Weights of a small image embedding model: batches of 64.
Rows from block 2 of a small image embedding model, named by matrix and row number. Rows with one number belong to one channel. Each number is 500 + 50 x the weight over its row's rms, rounded and kept within 0 to 999. All counts start at 0. Numbers have three digits each.
Before each channel's rows are labels from the 100 images, of 14976, where the channel reaches its highest value: "strongest on" is what is common among them. Only what is clearly more common there than usual is listed. The data: photos of arthropod specimens (BIOSCAN-5M).
# convs1: 3x3 conv, stride 2 (model.blocks.2.convs.1.weight, 128x128x3x3, each kernel summed), inputs 0-127
# convs2: expand pointwise conv (model.blocks.2.convs.2.weight, 512x128x1x1, transposed), outputs 0-255

strongest on: order Hymenoptera
convs1.86:482533452504500507509494474514492539495498482512502447486464461538546482524493476518673469463517550492543464505505528684552501487553455522502490480524546474520614504538512451490522505508581501474547431520535672492480514510554503658616497439495479504520486540506553468469431624531536531535536460474481499500472509506524519502558558541505512472507502517508526510508436517513268515486522
convs2.86:483462396470465540497517448522561455482490447459524513522478519469503482472591517479481499498541490482478515446540590494451478494350488481521527547525468509522438496672408584493518486562476490492511480512578427409487472463522543510476502518536568514508443542496477553503529532448656509506526536534505534481463458472513542485489453472438463576543499482576498525465481457530502561480505457446509557500502430490526500528537546567436486514483488482581474487611528477505675505500511510412453500548562527447490499500461469441535509579505434545448470494458504490481505485479556539475528489488533492618612439483531340506549525427565474482492449505462477590574469359524599544431527560517565572428577495492437491579444501550349449487488438499589449490494497536510537490486506485

strongest on: order Coleoptera; family Throscidae
convs1.29:394474439506483613500466492478499421518493477401477431558476435542503421504512539494509428540545523510466533477490507475404487493405493468520548454507387494586432504501349484438517415491452489436526454457461491569447514466537513476543498466508587498465471418504514438514439547433509511510509434579596529446415541503505565386453469492571561472493541429566429540510555507562449511434485
convs2.29:486606609493426440481547566511464497493517549483476472552498468542541442542513458485519450392522562440464510497537444477461480529509443479568454381483543470464546566459525511556480409459515531489500512578523449454509483519531481519547584539355506490436550492561584479496557458498484455562373405444490486451485588508532426548578520467514502557531549504528352391496478525490606453512430506482594480492538480458540504462544377474515490547557467497494425543419463590525468432472513486500552504487457519488480567492550382502417510491541450476495509498481481578508500462477481529479448687565406476545511444522373583578541485536476502440529666486476502548511433504458459566495495503588481413572510496366544492521482406542503462571475474422450526523543496479505461445454521604

strongest on: order Hemiptera; family Cicadellidae; family Aleyrodidae
convs1.44:480488550439495528402509469421490493518485511552508482508409511536470475448593488502520488516511479448494548526530475557538665479564577480525544479556530478508597548510511526487533473510559519527424551491429556504483508493548526548557487475500488416465517500496529553466559529523567584468489568474446373528512497507546523498476515485609437606473540592408489526386586364494370512527499
convs2.44:453469492509484509506474437487553431457438490498502514464426448467351422372517480475503481480524457411554514410514671455530491460531548525461505516510421612474404453542515485343510559535402449492574547501407536604526488518442471483427461474583448553522418495480385578546433688440530478518585447473469449461445518463403543447515413568572480518513537559482485544448632523473450524524552534469465541510501418527476459477541530608421582412460505504544529463599510479443463488497438497502499510532550458492469447525613529481544455564368468455486483486457503516462500587540516522559576482423533494451544533551491477448322448499537550494473434421460480481506598526565512535572539504506448476496530396543450478491523522582535413474524487549585443431459482474510513541492461447

strongest on: order Hymenoptera
convs1.6:477511501547499553452527509533506531469504505428422545544413445483539490506556532491515441609539495480563470444453598455491454442533511547547560410408420559469523383533499431477425545494395499498514486542564492424467466545552576422492495587491526437521496511504463453521489456499519477457437530541575518520523552492580354524436562544468550434528470529481548430458607512572580531503563
convs2.6:549429519517536504522568533517550457578512475521531549513477531575538489585466483565500508441503478461552396515458511459486565397475547478438463465598531511503487463608432552500503519468494487610450450476551549427510493431498482527527478487531427555603438453530586517516454484552600518474536515510504439465457449467362492579505590465510462504516565590484573441399614466510512484514458426463480532513490544487548544438439525519474480548395492562503460541542548496557531440490420494568459501521474471521539536479478507486447476492447515477553477479540425524569584444473434567517527484485503376436496460525559440614533504450605534444467589495497471542454482466445458480485546564467479544455507452501391515562424482482459523393579612500532446613609495512535626496578635484

strongest on: order Hemiptera; family Cicadellidae
convs1.45:524496473417463500512454495353488451476492502493484507495470501521389496423524494392456506506517386482409500506483506473490610492516551443496490505511511509464557494463471530475498345461515496500379491479380456501525520466430491513456483471487467424404508479468485472395474476478509519457503529442416448429454508509492523465513465480542362572486515525431370517421511439508386480492488
convs2.45:474570522539530450547596417471510491541506473515529496508487467533476525432463489469462379494408524456559499534497489389539497596528560606502569464634459649349494441474553438430505578479459465484498495496462533502536568605455351450550449519487484536464484527507362563585460521528447453481510386395547386482535564528465454584531521591529529492520531603470568578435540518466331383495545568458465497453476519428577496543501531488483494516559586581517536518484490521478453553490503459503580567493541444521518447484554479548533487523517465485551484468537518486476532433465443528574481477514466513448476545460434536515425488467481442584504484462512466481436578495480463542540531474607493468509469431528520510462523535515517475482564560475512464484544595507495484499396484473

strongest on: order Hemiptera; family Cicadellidae
convs1.112:513499399447529497432478465443506453547508480424512545486444531369479477449650541532467441510495432506514593508476530437433568561503530468492505456533457603440551421484514555499435480468394514390407464488389397511501581434556518425491487493514481421496476448463453458578451444482537512448418450539496425527463498487466412521451552485566481517508486528460504457462520493474552496507473
convs2.112:568559549565482404508481475575556484511558541502526446538479436527530524531418481461509489505520505541540440634556474515572514457602635578479472496492451585459458433526520480469537549476468499549468462504454571591518548488392478466529476510416335583589450421467462537515519536580555432557509503473488355536500578534484524527534581512515439456493477489481492511494568594409487430562450466549464539482511616486511498527552479515476526604492524522422543462513546517512407477504449481539519476494599500463440440496524537507484495507452539406482560487600506551524488464533463579493436486532459441428525576524477461540483413534529474559542481581521552535449537510451465543484546554476483532484501413432569479483479508502610567451531532420519440422560546427538478567506551517

strongest on: order Coleoptera
convs1.2:408474467456496617429546476499535615459492516534459562545453442520502498499488531464527424561564502348507479493497525543520425370463392495594524441441396464566514504551587452517491493508477500545509455559508543486469498561523569515545528540497560463476541541538532448447493528549514516490436489548533484462508560483538495535541536573504541337566407464512472518476552470574469467567522
convs2.2:583412474504496513478515564491514494543560455452508495549491534489571571624538464507526534465526494522529553581473428479472553473458459501494426459540510525509508531523469555543519453491508380518448482471564506436525527432532530534453559546428521416509477384544564525488553512476480539546435490486521520441449516513480464515473470466513436543599524497525462436466567512600549479461379490476729482501481422521527575448451477506511508562514555479432418535429501514530485446461414521568528500535433541550443578391576402447376480510569486534499503488547524502468438474480490529404584529446542464534514366505535429539541515431495480476459573509508437535471452458363363467562455518539463454501538424344365473584447444548485418606427478419506488524522503488497498434492539530

strongest on: order Coleoptera
convs1.80:564474451536510429540507478513520488545508487486521584508548521434461497514398528411301501472427505489444439495518534392424555470455524484479382552445508530465448500497556546520465521505445494450535479524507363458490506443407543417381492457526573523469559474503444509503476435496495481434431505534516522494502461501440450512538424452529534549556545475550498436493465511439621513550547
convs2.80:476560536538523520458431494527435531520557474507445437499457526544520497526468532402493544372512496479570552555358499498505475469584477374533609401498484511494477517432420492553470529462561558464507481506456441488513516473475472459492497532527437554452487409423468437492339478468525507529514536521457507492516519492486441493487564479582568517463491530516520513523487556450469468600481469511474472494560552506503486463549477489561532502517514515536591515525366496579429502530443518582516471409498427509423486475532510536529522478461483498502575471510523505432567530505487501446562474451562437466403544530432539461500423447443534543576582415512535528459528426438451450585421468497514495537502389372475429406543527537625643552512518471485448422444502522514370499448469524

strongest on: order Hemiptera
convs1.72:506556484446518547529421515549498410370500537557482533522446646554525485532552522499474491531562510377542463460421495526506567446531497527505519537510546453540551520541584538461558589507574513509534511552536508538478504457512562553529495469491567489551430550551602469480587491489477589521538454578505467533477536511534555461520548404499495555521472494534576536485625427546412422609495
convs2.72:376526626443505521499464529553533554386384486502347472513451525518394455481522542494574554477552487453465512361491549542496447501493486488586513443567499504469546482472428546467360463518449530518641627649480494432456477507514498528451531508496492481436496500457528512498516486476533546551483577511477561559507503516472554428511550448443448522574530520511514494459482397525480533597506550518533531512495541491547419514562474493455562376474422476495499429516459405490489492524551558494380492488471495423375517459471514504526512518481494479510502472331483599446553573491489544511518579509542511516477513457546553476474497529483586421627490469479503444533489573553516477419472435470532550475569553483485475530575573553532491606492462513522491447481554569496496499525500492

strongest on: order Coleoptera
convs1.99:451367559520490494502487481471489516489508505486472492496476400499430487441503493509459515512469431540436473487484495390505519503464503456487426371482326529490434462539510475462479457486499503521473518490456366447489541526534474380418470492505503495512535483512297497564544401495509387404441530515522482469536481503496407491459435499468431472484519486466495426454455506473456481478461
convs2.99:588490492594568475522541510553500493518542481489487573498496360511500435457466362442473427497400487462525512512495521440627570450569532544415446497576579499496549478479474466468472530464528484487455466473471502486600501484520407585512483473514540453449487480483489535540431539517572480493511448448537487495519498502455497533478572574580519445491559625483515529483499515539488454459506510509461582567327483446537518476466509483479505500505505586550566494504445532453523483571557439512521526363487397581509550464489471471471441418447572472570440465510540486411474437454510533549561483503488468480421518543507541520481509507495469529459527479572443463363466592510499524515521473432508446540396500561537578475526478607477526533588633559494463549573477408405533500471445484

strongest on: order Coleoptera
convs1.119:484464405486491538501455523477484456438501497507516566465519476486437539492428494524479538463543477529421518395443530456471462558469367468516541474461479580494430487470543380455494455465478506477476398555461438544561536466422515454433519465495439525496449482483463459560378466489479448527490482499552476417474575482462517505528425508342446327542442476530439496508479498568508412532463
convs2.119:466494517597537393647600456524525527513479497530522538493500565523602533578461559465416421504408550590528481524462473459514585455498551535544558470526544450539554558471533475510563545512539523462513506463557466449584555477551460474589508576483483496479485468457469542553466455577520461466526478485522448526569593559586482587602669485468433459504503550455460549463519490516454384540530469514565405448527635397571459526464530430553472530534529542501506559499452584551489523514465406462538512481482429492494609440379546576569515405557466502529474424522485473469499380458450512509451459561462513521508540465524470609566518489502495504513507518616435523484434427428470577485544499485579518451420462493498542469484483527489527491485562537531406483511554494518487451509424436

strongest on: order Coleoptera
convs1.107:465516403536497437523442475489535409494485504433549470536525392458514457563595515529501452446431518473472532525489529501495417489462533526429555488532500438462495474432435460472463462510490491452561428454490517448486546451567454488524487427509453553438450416461534455609402531416526435493507453542617596399448451508404476467482506426509605536501523496542418510535496586441410501443521
convs2.107:534504490487437517494508455564466585492555438451451481450445486567604550485534546467536496347545429419448532498456480503485478553480436436519568483464498497515511515489459573574494373388604595462493445480603473505484473431481521489499568452385451536515516475413518454380468454427478437518385440426484509388429513473590421526549470448520473555491550504586463462554496551477503506484540462510541478492464473528438526422493431474551527563512501494497499485495518499573526460520526515495511414529524533492489550486478436492504549536533481544474508626511525521498464518517521567455498517529474463546451497542433534530556467480462516515491484529446492596539420461526472455600448569535440470549538491514481485491514399509477586460491470415470549569524462475551463466548473599

strongest on: order Hymenoptera
convs1.110:491539467493515519504465486513482506522495496524522447487480522560555504511603420558632439536488524450619531518522480658566512490560487538490572499524534473496644497475520539494546532508589498497515465533524657480505441488594482607630505431502447496526543516498585480493437599508522600531525550477478485531518497502513505483520653516550495472467524515514529509491505497479388523488500
convs2.110:495445478435414541485500457569650501459454399443497513495414498483471431489541530474570485494557448518481565435487533512423472444433522499479507535515450528501428444618366608475469489551458513506528447516558487470422450447481523531459500449580511508617328438496490550480499648457649605476519536536486567497428454458546556480442495477497505584589528510555460509480527506523488524511508445467512572545515451526505493512565488635354556467460483467553492463548575480490607484502522520427395474605603499434457486478503479400510508600466470497448454508469453509527457516490545524489561494442536454536563469512575398476510495477670562468499457528468486601512463419485557459491495527512529538434591482499500438616459496535416463479528446490533489527504475500527541513502522484