From a checkpoint of a small image embedding model: widths [256, 512, 1024, 2048].
Rows from block 5, named by matrix and row number. Each number is 500 + 40 x the weight over its row's rms, rounded and kept within 0 to 999. All counts start at 0. Numbers have three digits each. After the name is the row's rms in percent of the matrix's.
# convs1: 3x3 conv (model.blocks.5.convs.1.weight, 256x256x3x3), inputs 243-245, a 3x3 kernel for each
convs1.0 094:503477453504494439523422427546504458544507451507495478491488483467501464480491499
convs1.1 121:546557567554414566556550570456437487450471445468460449440430443479442425465442413
convs1.2 092:512549543524463531525512490503488515506480497506526481501485513511496510487507490
convs1.3 069:490497459537576488527484448544556548550533527537548495499508542511535515509499505
convs1.4 114:510478500527557517497517520532532519546444501508507474543558537559500506504488475
convs1.5 098:510470435532546500496453448493504464522476510534535508488489496519499506524532495
convs1.6 123:461498469539494540549421420469475448491504510511460428445483491512470520536515433
convs1.7 082:488477543480450506560511522486498482541471549556514555456458524498479548506500552
convs1.8 101:512567525515480514506568489482467483470455459476479488507509494514496503496525501
convs1.9 106:503499468516585500517519482531556525541468502504526455539575561527530512520518483
convs1.10 109:500509524538506502522554508519513514525437484516504489527526511543487507510503499
convs1.11 098:508513516541392501562479531456439452527515474449441472441469460513533505477488500
convs1.12 092:547508462536487474554532550513494523521509507546465562509521552521526517530493494
convs1.13 133:535508417441510467428539493549501437449469487408492482553485460473483497407494543
convs1.14 121:541557520536360504509505518463471453462421457447459427460415457481401439462445455
convs1.15 105:480458464470463460467488485498543479536555564522542529453489430522530521500543493
convs1.16 104:606561540548569509476465427581559524498542455493422434528523496530586534489531518
convs1.17 098:493457460528499478533523518463442462473457482520461535475488512481497492508462490
convs1.18 124:481502437522465494416467445478461402474492530407511503493466410461476494446490522
convs1.19 098:527480570567461523514566533530521566457465503443413529526515555498489515457435515
convs1.20 114:516518473519502509535485425554590531561604607495469486512557523541586536457464487
convs1.21 089:501444538493511556585557419554590519519526481457471524563569545494553503461477504
convs1.22 101:498447500577537580530444494507504525539474485515509552530521521516462498521488528
convs1.23 128:412380410392512387397398419509471514464422505517504523493450484462436497484464504
convs1.24 103:522526531495445489539519523509493533498462512513494542450467511457446507464483525
convs1.25 097:409474485519492557529574557446464503499517503478491545471537501485545471475469503
convs1.26 072:487553488505489509477562491457445456463513463462516467504451450492492459490488460
convs1.27 087:411481538542523550551568573469473511481504480478536559507548522512560449473486494
convs1.28 112:550550529572518543554539571452443423439517420440396424445460432449509446461434430
convs1.29 109:523496476501498458495430468510526504519613542482565548470491443509559519497543560
convs1.30 063:502447514531533503533511486522541533514488473502505491518512535517510515490492511
convs1.31 098:490475457585598532576571564483399459479474464538478508481469517511517487509468455
convs1.32 098:521569492546546504489499456564606559584493548517570489515563566518549542496531515
convs1.33 076:522564534453527510527547533500527584503503527536524511486485514436500485490507471
convs1.34 075:516527437551560437511520465494512553535487541524496500476503561512500550529553525
convs1.35 084:509522511507548497494525447550549465569491472507489473519532515520505478500481472
convs1.36 094:528535563510442486541531522508487517516490491498481529457479516481468514470487516
convs1.37 088:546537541490494517472460359497465493465532473493514480463490490507555506517558506
convs1.38 114:512582524454497386505570455500513523464493463465462431436456514486494457485483483
convs1.39 093:523498519501442487502467512503501545513465535494531509465457507468456517485517511
convs1.40 093:445526483467482491476553497476487468468501437495519472468501481481515460520533462
convs1.41 089:496483510534480542553534557484477500516469535502512565497510530502502502509501536
convs1.42 092:480464535511479542593524595427454445445563449467446489458474454454520492469471485
convs1.43 101:530562544490445520499529555535529544498499498515507548502537571511523512521529546
convs1.44 075:523576540533439514496475491439442497467465534479500593454451474469469493472479516
convs1.45 104:520474499529462460484568537515486530484438508526470515524509542492473513515464494
convs1.46 096:500529507504512475483544561469501541475419504537477497476508514488453505511485482
convs1.47 088:518517568461440553510568478531543525501457482472481534546521533495478480475459504
convs1.48 099:503534485536500524497543482477476467477448472468514484505491452484452446485484493
convs1.49 090:520547493508544506503522441562582509617498514533528461515549509535525493463478448
convs1.50 113:453499503481456510513525579470492481506495475517473569484531517503502477501469508
convs1.51 081:495509485513475470469496483541537488543504444565500441514523504520487497509529500
convs1.52 092:493567472526545543490600511451432427459473435489516477496465447486467449497493481
convs1.53 086:469529559526611550503505490477458440489401426492452476444463425505490470448480456
convs1.54 107:567537431574574453486410508491534496525505511472455542531529525535531509501497521
convs1.55 121:472511501489545475463482455525595512539561555505530501508559504488541497473478481
convs1.56 101:537536526529517477530543478559523500570468485527512504532539509540497500511488503
convs1.57 096:513554550556432525536529551445486436446525448404416410426497459448529466445451414
convs1.58 089:502518534494498582429474521477469457465511487465456487452445464489545471477501486
convs1.59 136:445515536494482434507538423443480523488492476464477408428462541490488463501513444
convs1.60 105:534520539520454542540558565451439480446557470511482527474446455483495463509488499
convs1.61 084:476508436505527491531494460505548476489526519442453461496537486491536514495518485
convs1.62 098:594578576521539583480446518571571534477528488434448494505529510519564513483535521
convs1.63 117:583598558554438510579593542469462431433480411450472411455456443467474455451451422
convs1.64 083:512538515539499476531517488575568504556555507522540524510537511526526516501535549
convs1.65 078:478487523507497473477492464535517562530455518497490489521511541554477536502509510
convs1.66 098:579558574544524586453457479554568580504532517466471488505516529549567536508513525
convs1.67 091:551516459571624457507495464538514510512476512547546477501510490480510504504519514
convs1.68 115:528572529460475473537521506519626533489466501562531513491520500500459506538524519
convs1.69 100:502538539492502558474482491513516493470483494466485512491489515474495491485483517
convs1.70 045:508531483564545455509494468582552482551573454557575439516553495493532462525547471
convs1.71 123:482502484510641506485490494530476494472420476510473512526502523486446507516456476
convs1.72 102:500514465523574530558566538480487446523519446555521513496535487513559467533481419
convs1.73 107:502488450534612495550550473492439446499510430549495478491512471509535467533488413
convs1.74 117:536554488553517450529484389547567536582524484525507493515516547566567494525524513
convs1.75 086:538495464504471455524482472530514450530526466503532461503488468492494478504509491
convs1.76 079:454539458499525522476558511462434448445474435476490460502471466517506484501515477
convs1.77 084:500550484524481497523588524530489465509516464517484503547511482542511490519501498
convs1.78 098:578545471512622561485529472559492493500576507536503453535527494494578544510542503
convs1.79 079:555542500560566514486498463514476490477443476524504486523472511502462512525504461
convs1.80 045:478535464459528497421498524429535531451480603454523529450496505464503543461493500
convs1.81 093:497569519552613553480516455441418442436424421478470447464467429463480453459460435
convs1.82 089:547548540516464564544575558491483486525602512488533484519475472521535472480479485
convs1.83 084:482513463511522512467520485518473482502474459463497466535520513521506524518493511
convs1.84 094:509509503451553453535613424515534474521494486524527485511556523485525516503514496
convs1.85 080:496470502471479551509506550535537490553495531528492495524531502503490490499483496
convs1.86 091:575556541542442496573511521645595591550463493566537538534536550504443489525522517
convs1.87 110:491482507501571512511506518507416483448513414529431489483444451460485421502436470
convs1.88 106:452487503422583488477505517518476508466436542520526537518497488452440498480477496
convs1.89 096:527494454515545494435479525495466498499465529497464475512534496475513556486450496
convs1.90 095:495510501513541485509523493542522516561427471539520483538553524564477514537506486
convs1.91 113:541496506553460466554522530502496513486466515531469556511532569500493534519471518
convs1.92 094:512438503576544586545436482529488520554483494557526525532499490495484478562525512
convs1.93 105:515476520511609451543496492499462496486533484518465512484473460472499502477446490
convs1.94 099:457456514526503569516505569462477515489507502453505556481536567515539525469506553
convs1.95 096:499569520521464534489577498465442498466458458469448454511460462486462461471466460
convs1.96 081:496470436479536514469461449481514531470497573509525572473490489466497540524502546
convs1.97 100:423410533447502514535487413477483448517486450486466454533502504534516470501460428
convs1.98 078:495468491517499488472428455543522460553498494500492485505509481499498494470496483
convs1.99 110:405454454493546532477478459434496465455493437433469455479529485495519449437475458
convs1.100 096:500551542464508463497504505576613523481510506547523538532548523504475542518547533
convs1.101 105:511552499503529519595555515543533543493462491504510534534572580492499497522496529
convs1.102 102:485500525493609496490509484514520476533399524499471451507509476496467486459426433
convs1.103 112:498499569495473532499485499501503531487467496478508515478476524487492517504495539
convs1.104 098:540526523485545548514559474524507530537445558519492543509513523525496553517492528
convs1.105 098:533544513564495482563546518500479482534486505549518514506507487547503518526526518
convs1.106 117:487452487451547440487438488535551537502596548527547561501510497491547545508521549
convs1.107 096:549493534514532472497497468530544491542494521552501477530526519525496485521467457
convs1.108 100:483437480464637448466462494517488538478547509512519544491508522458512522488501525
convs1.109 105:503495470502505492492555525474464504500446510524503492503516511486482493513479474
convs1.110 101:517541577519471541506502527496475528475461482489529532473479505472487486511530541
convs1.111 094:479514466553517535471537490486481484479496447464492460548517491516499469496477474
convs1.112 109:509520520524567558539539549457431461424562421493440481457460452455538469489468480
convs1.113 102:543578559538514509492531513505464548474371506525470512478451490498435472491468459
convs1.114 095:612534478520474496596527476590494470588519406564458429529498494512512489502497491
convs1.115 089:538558532518444508516520521538484502537526500505520506488502491508514544496548541
convs1.116 102:525514541565592531479519473525525546495567484497452493495505492550608493537516504
convs1.117 101:463497526475452530502561545483498508498498454486455540510542541508498483490451507
convs1.118 113:521529499541601541536588524510490456498471470512439449496505438492523489492449434
convs1.119 102:512496559536562556462504550468486518434523502446458530423497471495553471505509488
convs1.120 093:541487433537593475581515489530440420563555457585519484488493447526561487539521444
convs1.121 097:587546539531456509571546484569522478499443439533498485546490493514427450535504479
convs1.122 112:526514541523573545536528551494451473450594434520445495471471460474568485497470488
convs1.123 104:436494513553568534485484595473464534452530512497486563491544491485549495482490495
convs1.124 105:552514445517566488580528468525466421550538444589474478499504453528562489519500436
convs1.125 098:499568526542469534511599494484456479461460466504480496507506493504495512503516509
convs1.126 101:529528534517483572550576583474472480486574455492491492488479468494518493501477501
convs1.127 106:582601534592556485548519461573532503519558445510421398531506486504589504488516511
convs1.128 106:527519512523453529545569547465479488463580476484475497482477467491511466492486494
convs1.129 098:474485418480508428453503397482546442479464438541500405493515463460505456530514429
convs1.130 095:514543524555525498503512447501466476445512469483449448467458458450540475462523482
convs1.131 097:496568525533508526482569478510505506479445453488464475527501488521472488496497483
convs1.132 105:534512478486581486489439521472520539512506545524534530480535545483529552525536538
convs1.133 114:522524531549535561551546553461425443429540403475425454457454438458542427469428437
convs1.134 097:527563540493455511528529548510475534496490526524504546482497501478497529474522541
convs1.135 091:560529561536320518542524537481448458472478482475470490468463454506474469502470489
convs1.136 088:516494556546461529585567544562534601499464496445410531543505577512502517484459530
convs1.137 080:522553491517409482536518514577531528505574494562538507533518544506505502539525511
convs1.138 079:506526489482508483442525494526542512515516438506492452521504501460467460476477458
convs1.139 107:473479505478548492474503489503472489543392442489472450524530522528460489485461465
convs1.140 109:565505521519541505496491420577520520494549477500429468518505481468562510465503507
convs1.141 100:534524511501549513494551497529556538531504560569546530511536506521506521501504485
convs1.142 098:483460453498541536501503495481499476509476510506520496485500485492524481487506476
convs1.143 115:516509520529453492520492478544476517489488502510497520503465499472501508492507534
convs1.144 110:495541517568479469542484478509508508501489500507480520521482512484500488488478514
convs1.145 109:495519522526496512502521499507467487553436435520512469512516507537474479505510490
convs1.146 102:488493460461604513441495535441459456494444427452493419498510492507473460494455434
convs1.147 099:535523557539411549550559567449502519481558511483529528461527531541563549509542529
convs1.148 098:527443482562537525593557555467375463460482449541498527464479498498518461504450464
convs1.149 088:476567492514480512481563484442408455432481443449466455499448436480483461470467461
convs1.150 095:511501504496477512510526508576572502610500506604529500541549511555546543532526546
convs1.151 092:484457467514517494486485474501517477522480458512515461514538500498486460492466472
convs1.152 102:526549553522460511541553523514510545511501536528499517501525526496501550503526544
convs1.153 099:516532544511592529515532556506470491447541444506458490491493471473534463487450472
convs1.154 105:504459504581536539554447520563521514547486511566499533552519489533504498551491520
convs1.155 094:490499491522535537472529475494501492492525458446490462529522483500481451484480490
convs1.156 108:465498454485483445429453372537489446531425389477427396519496466527470430502483451
convs1.157 110:554518498544496446556575511549471443575512456608493528520505500528542509562517510
convs1.158 108:577536600549451543534461498601521548517498486505500510537519543525529506523529542
convs1.159 102:454489514504458507533533568476508515471513487484478591498534554498519505479474542
convs1.160 092:496495526511473516540515571484503482465460480473478560487511522505504489453440524
convs1.161 099:502544631536454563514523553541517544477473484473501514499487517501513505520524550
convs1.162 089:552484510445554528483538439524513488452542573503483502481491468462487515483506495
convs1.163 069:518547507517537476520564506566573567569497536532475488515552556527512518514498491
convs1.164 091:559547528544546498559568493549569547563512526545540553517544563521533529494494529
convs1.165 124:452503464494512501548452417441521491471476513509427424471504549493471501540494419
convs1.166 100:434507512456469548523575535462495499472509472453491523454521524463529470461469497
convs1.167 104:446418453470551497445465456447450453475404443405488468501510509501504510470497497
convs1.168 092:500493515481570478498536497555571569532437486493492486558572580534497520522493501
convs1.169 116:528468432480495491441533442545476486463474524499542493563499497485459485506538554
convs1.170 099:501533536528617544520486474483477445476513415457413454490474452473502496472461490
convs1.171 098:531570588535563562487518529507479452545456487569529538484472473516484506520520512
convs1.172 119:452449472497508526450467474455498440544464503436478416486516447505507476436415422
convs1.173 131:498496394481514486402494520494506425476481512388489508511486450493496496428496548
convs1.174 095:485555528506501523476562490484480525506440466501481491504496494517482476488496485
convs1.175 097:531576531518472509525560508510506519525497496538497531491502508500501518489513536
convs1.176 118:521592504511460460447528478488550457492480436430524470504512475465482469448515510
convs1.177 093:574526504539552513490491443536478465482526439493436448486478462466559494468514505
convs1.178 107:576578576504574530495463468554530554460551456440384491490485499490551503471487521
convs1.179 098:476442508525447548549543554493500509510501483499466538540538549531540512507477503
convs1.180 106:463455516487562517477469489480485460514396472459484447514527512505483495465444465
convs1.181 097:527553526515534488509528526562580508582497480565527534516527488531487511532514535
convs1.182 055:494452465532496443475488445499517503523500499486502481508504512511499512487517506
convs1.183 141:452468506543484528536456417437473519538466503476456400441458554514466505538495407
convs1.184 100:490451497531480505570562571517465510485500510536479539512528542524523525525473506
convs1.185 085:494556536510538487495513489453440498439386498508520508468467456463442479483488472
convs1.186 108:514465480572455553508466563495509441529486540485459489518522468525474524507514508
convs1.187 090:481533510536473538547618570460466530488497523483467464529527528513494514496483479
convs1.188 101:617536475581556476608560493543468451536541448594483466507526478501544490520497459
convs1.189 105:535556529510600528517494494510509481452564440508422435494502489489555507485472466
convs1.190 093:570554521522465512529554554555560534481454436508490455530528528485438494508481507
convs1.191 076:585574503573496502526540561540547545481426501536477507513515520486445487515482485
convs1.192 103:473469472465453457479463453496511482512523541518525503452463426523524526493499477
convs1.193 088:521522439526578485589544489544471475538526470562475499503538522505557514508506427
convs1.194 120:462558533472463515550462415482557465499487542521500480497511549523466512565521483
convs1.195 101:471514542568591576474539553447480545444524481457472532446523515487564466478491467
convs1.196 125:480536452475508422447447542455585467520505470420415517491574486541501509442424476
convs1.197 084:536510431519543454571534475527442469534478470544435500482523478510525501503514447
convs1.198 106:489500500428480461452486479523542487517539558541540511484493452523530528491498483
convs1.199 117:470449537559480544473474501481480514615509471503490478475457500571504526514521488
convs1.200 098:499526546527565545478541507487522498478559499443490515455539469530601471500541471
convs1.201 104:547534547467472461501479450574534494519467480540500467557511492532464480529477475
convs1.202 128:505414492587487577507403472473451482517476557473497462481461456523484518509532490
convs1.203 136:530487394559493523440433528499481423514480520419468489499460415495478490461462493
convs1.204 095:502533590524578548476545545469515532451538517434449532441527477511577515485543471
convs1.205 100:513471461521611497519483462523524516532511495529539510494520521504508503502514516
convs1.206 106:511515505508657526506516482505483513475496520506499543503527518478518517505455496
convs1.207 131:422411420417569403391396401511453510454427492525475526494455493445425482490442510
convs1.208 100:515617532454491437490577543497502522532493500520478501482468515504492486493470486
convs1.209 093:500507504539581534524518508534489505580399522561545486484466494496428498530488495
convs1.210 091:502478475480470461474454455528562476521533463486494460521532501510498462485484478
convs1.211 098:538458478493598452470442494514482506575424495498533507540537521555479541555520491
convs1.212 093:548536513496584538434482467530511503486590452477471482485496482542600485533571511
convs1.213 102:520542533495477539490479494497522483478443472465483465489489501479463469493488474
convs1.214 095:566582521556563529489514441553522508484532474477433426512496494489589508483546506
convs1.215 061:514549553518626498524451414500520540507520520469514487491538562504564578473522516
convs1.216 087:547532548556515459525558526586600501562550498535527493509517493509535519488539535
convs1.217 090:505517497465430535486537514560553485570566404511529442556545521556534480518526493
convs1.218 096:514548548527479498524554505500480513484469506510494498487519510500506548481532532
convs1.219 104:512517477507508487485489447555590506580534544524560501517563491528570501495518510
convs1.220 127:477547523480451497519477420457545510484480500503512423479522556519483516552531438
convs1.221 121:535436415501514511450485480541447420512483506402493488528473417491498480449493518
convs1.222 088:516535524499495456548537524580591548575508512581584517518541530522524525547540530
convs1.223 104:522477537540447500521489402535529475565494496476569417571523514545472497505544466
convs1.224 090:492535526483500470437514536489526520487503505511545481494535546485520541519514509
convs1.225 086:522515502590586474537458487501538544497508541516519499467506520465514515511509500
convs1.226 099:418496479529591564565547548480483479497519477521550551475534495492558467510502473
convs1.227 110:555565546541459520538535522616607582625497520580565567548518538552508522562538526
convs1.228 088:556547569565471532584542521601543584548438520516490556538502559488426477504466530
convs1.229 094:476493487522487499466562534492468502489490477497453465503505533502509527518484478
convs1.230 107:421455482447563513474463555454505529454530479517500540492522507510543486508469507
convs1.231 091:518582528500469521497524471505483489477436461494494495507494494512480484484514495
convs1.232 090:519504500486511447493442463461485459456540487439452469471455436431457464460473450
convs1.233 108:519512458510504427493490425563555513516555600505544470499535472522568540509531510
convs1.234 104:599551557586623519548555511528533593539536534555526535486527556490534526542516525
convs1.235 092:514438490493453503489535447549493496569464478531520511548516501549505467529513499
convs1.236 102:472405465517583520557529545462409463493504443568519529481488486496527459519484477
convs1.237 096:513558534513468482510542484530495477513472449514504502509522500526489511504514513
convs1.238 088:486539509533545549509581512505479486483451429483461451534505479531503472496480471
convs1.239 110:479484541480477552518539501488524483495446509480452490513524503473475467455410471
convs1.240 102:517469496513553500500471481539517508496586447542456480515487475479518488513479482
convs1.241 115:469557496432517558445467524487520465485497506457500509479497497454499508494522495
convs1.242 104:495498491516587495472504481500514521518459494519533548486497492479480469486505526
convs1.243 096:476511520455474536427440432505508417547502481523485452481464448507504498484506453
convs1.244 074:505482493489546453468478433491547570464504533518550519501509537465497507503490485
convs1.245 117:512600519411492425447569518514529473458497475483515492498488494462488480487504522
convs1.246 099:505540574487451556519544542478500518478535461511521523492520525528565513534549533
convs1.247 091:489480417525577515578532505503445436549536496596528510473513469514539510567494445
convs1.248 086:487536542546475517531447450495451434480477522485485544476452458495484512484509532
convs1.249 086:487503480494466406454471466504550454509559444527527461486496468490544500517553479
convs1.250 096:467477461491527512504525485485494457508487472496512467504519477502492455491468455
convs1.251 100:482566533516491536497599504480455486473451454480475463479480479500493480481503469
convs1.252 101:488503482465471471480489466532533482540524552542540496483483443531531523511514482
convs1.253 104:455498522499474560526530579454489472520480488505489530474514500494487472476442484
convs1.254 100:493580531503482510511549491473452502472447452496480494487492510487495491484499484
convs1.255 114:495545464420535435450530462447491471468441459501511476469497473441480471508504470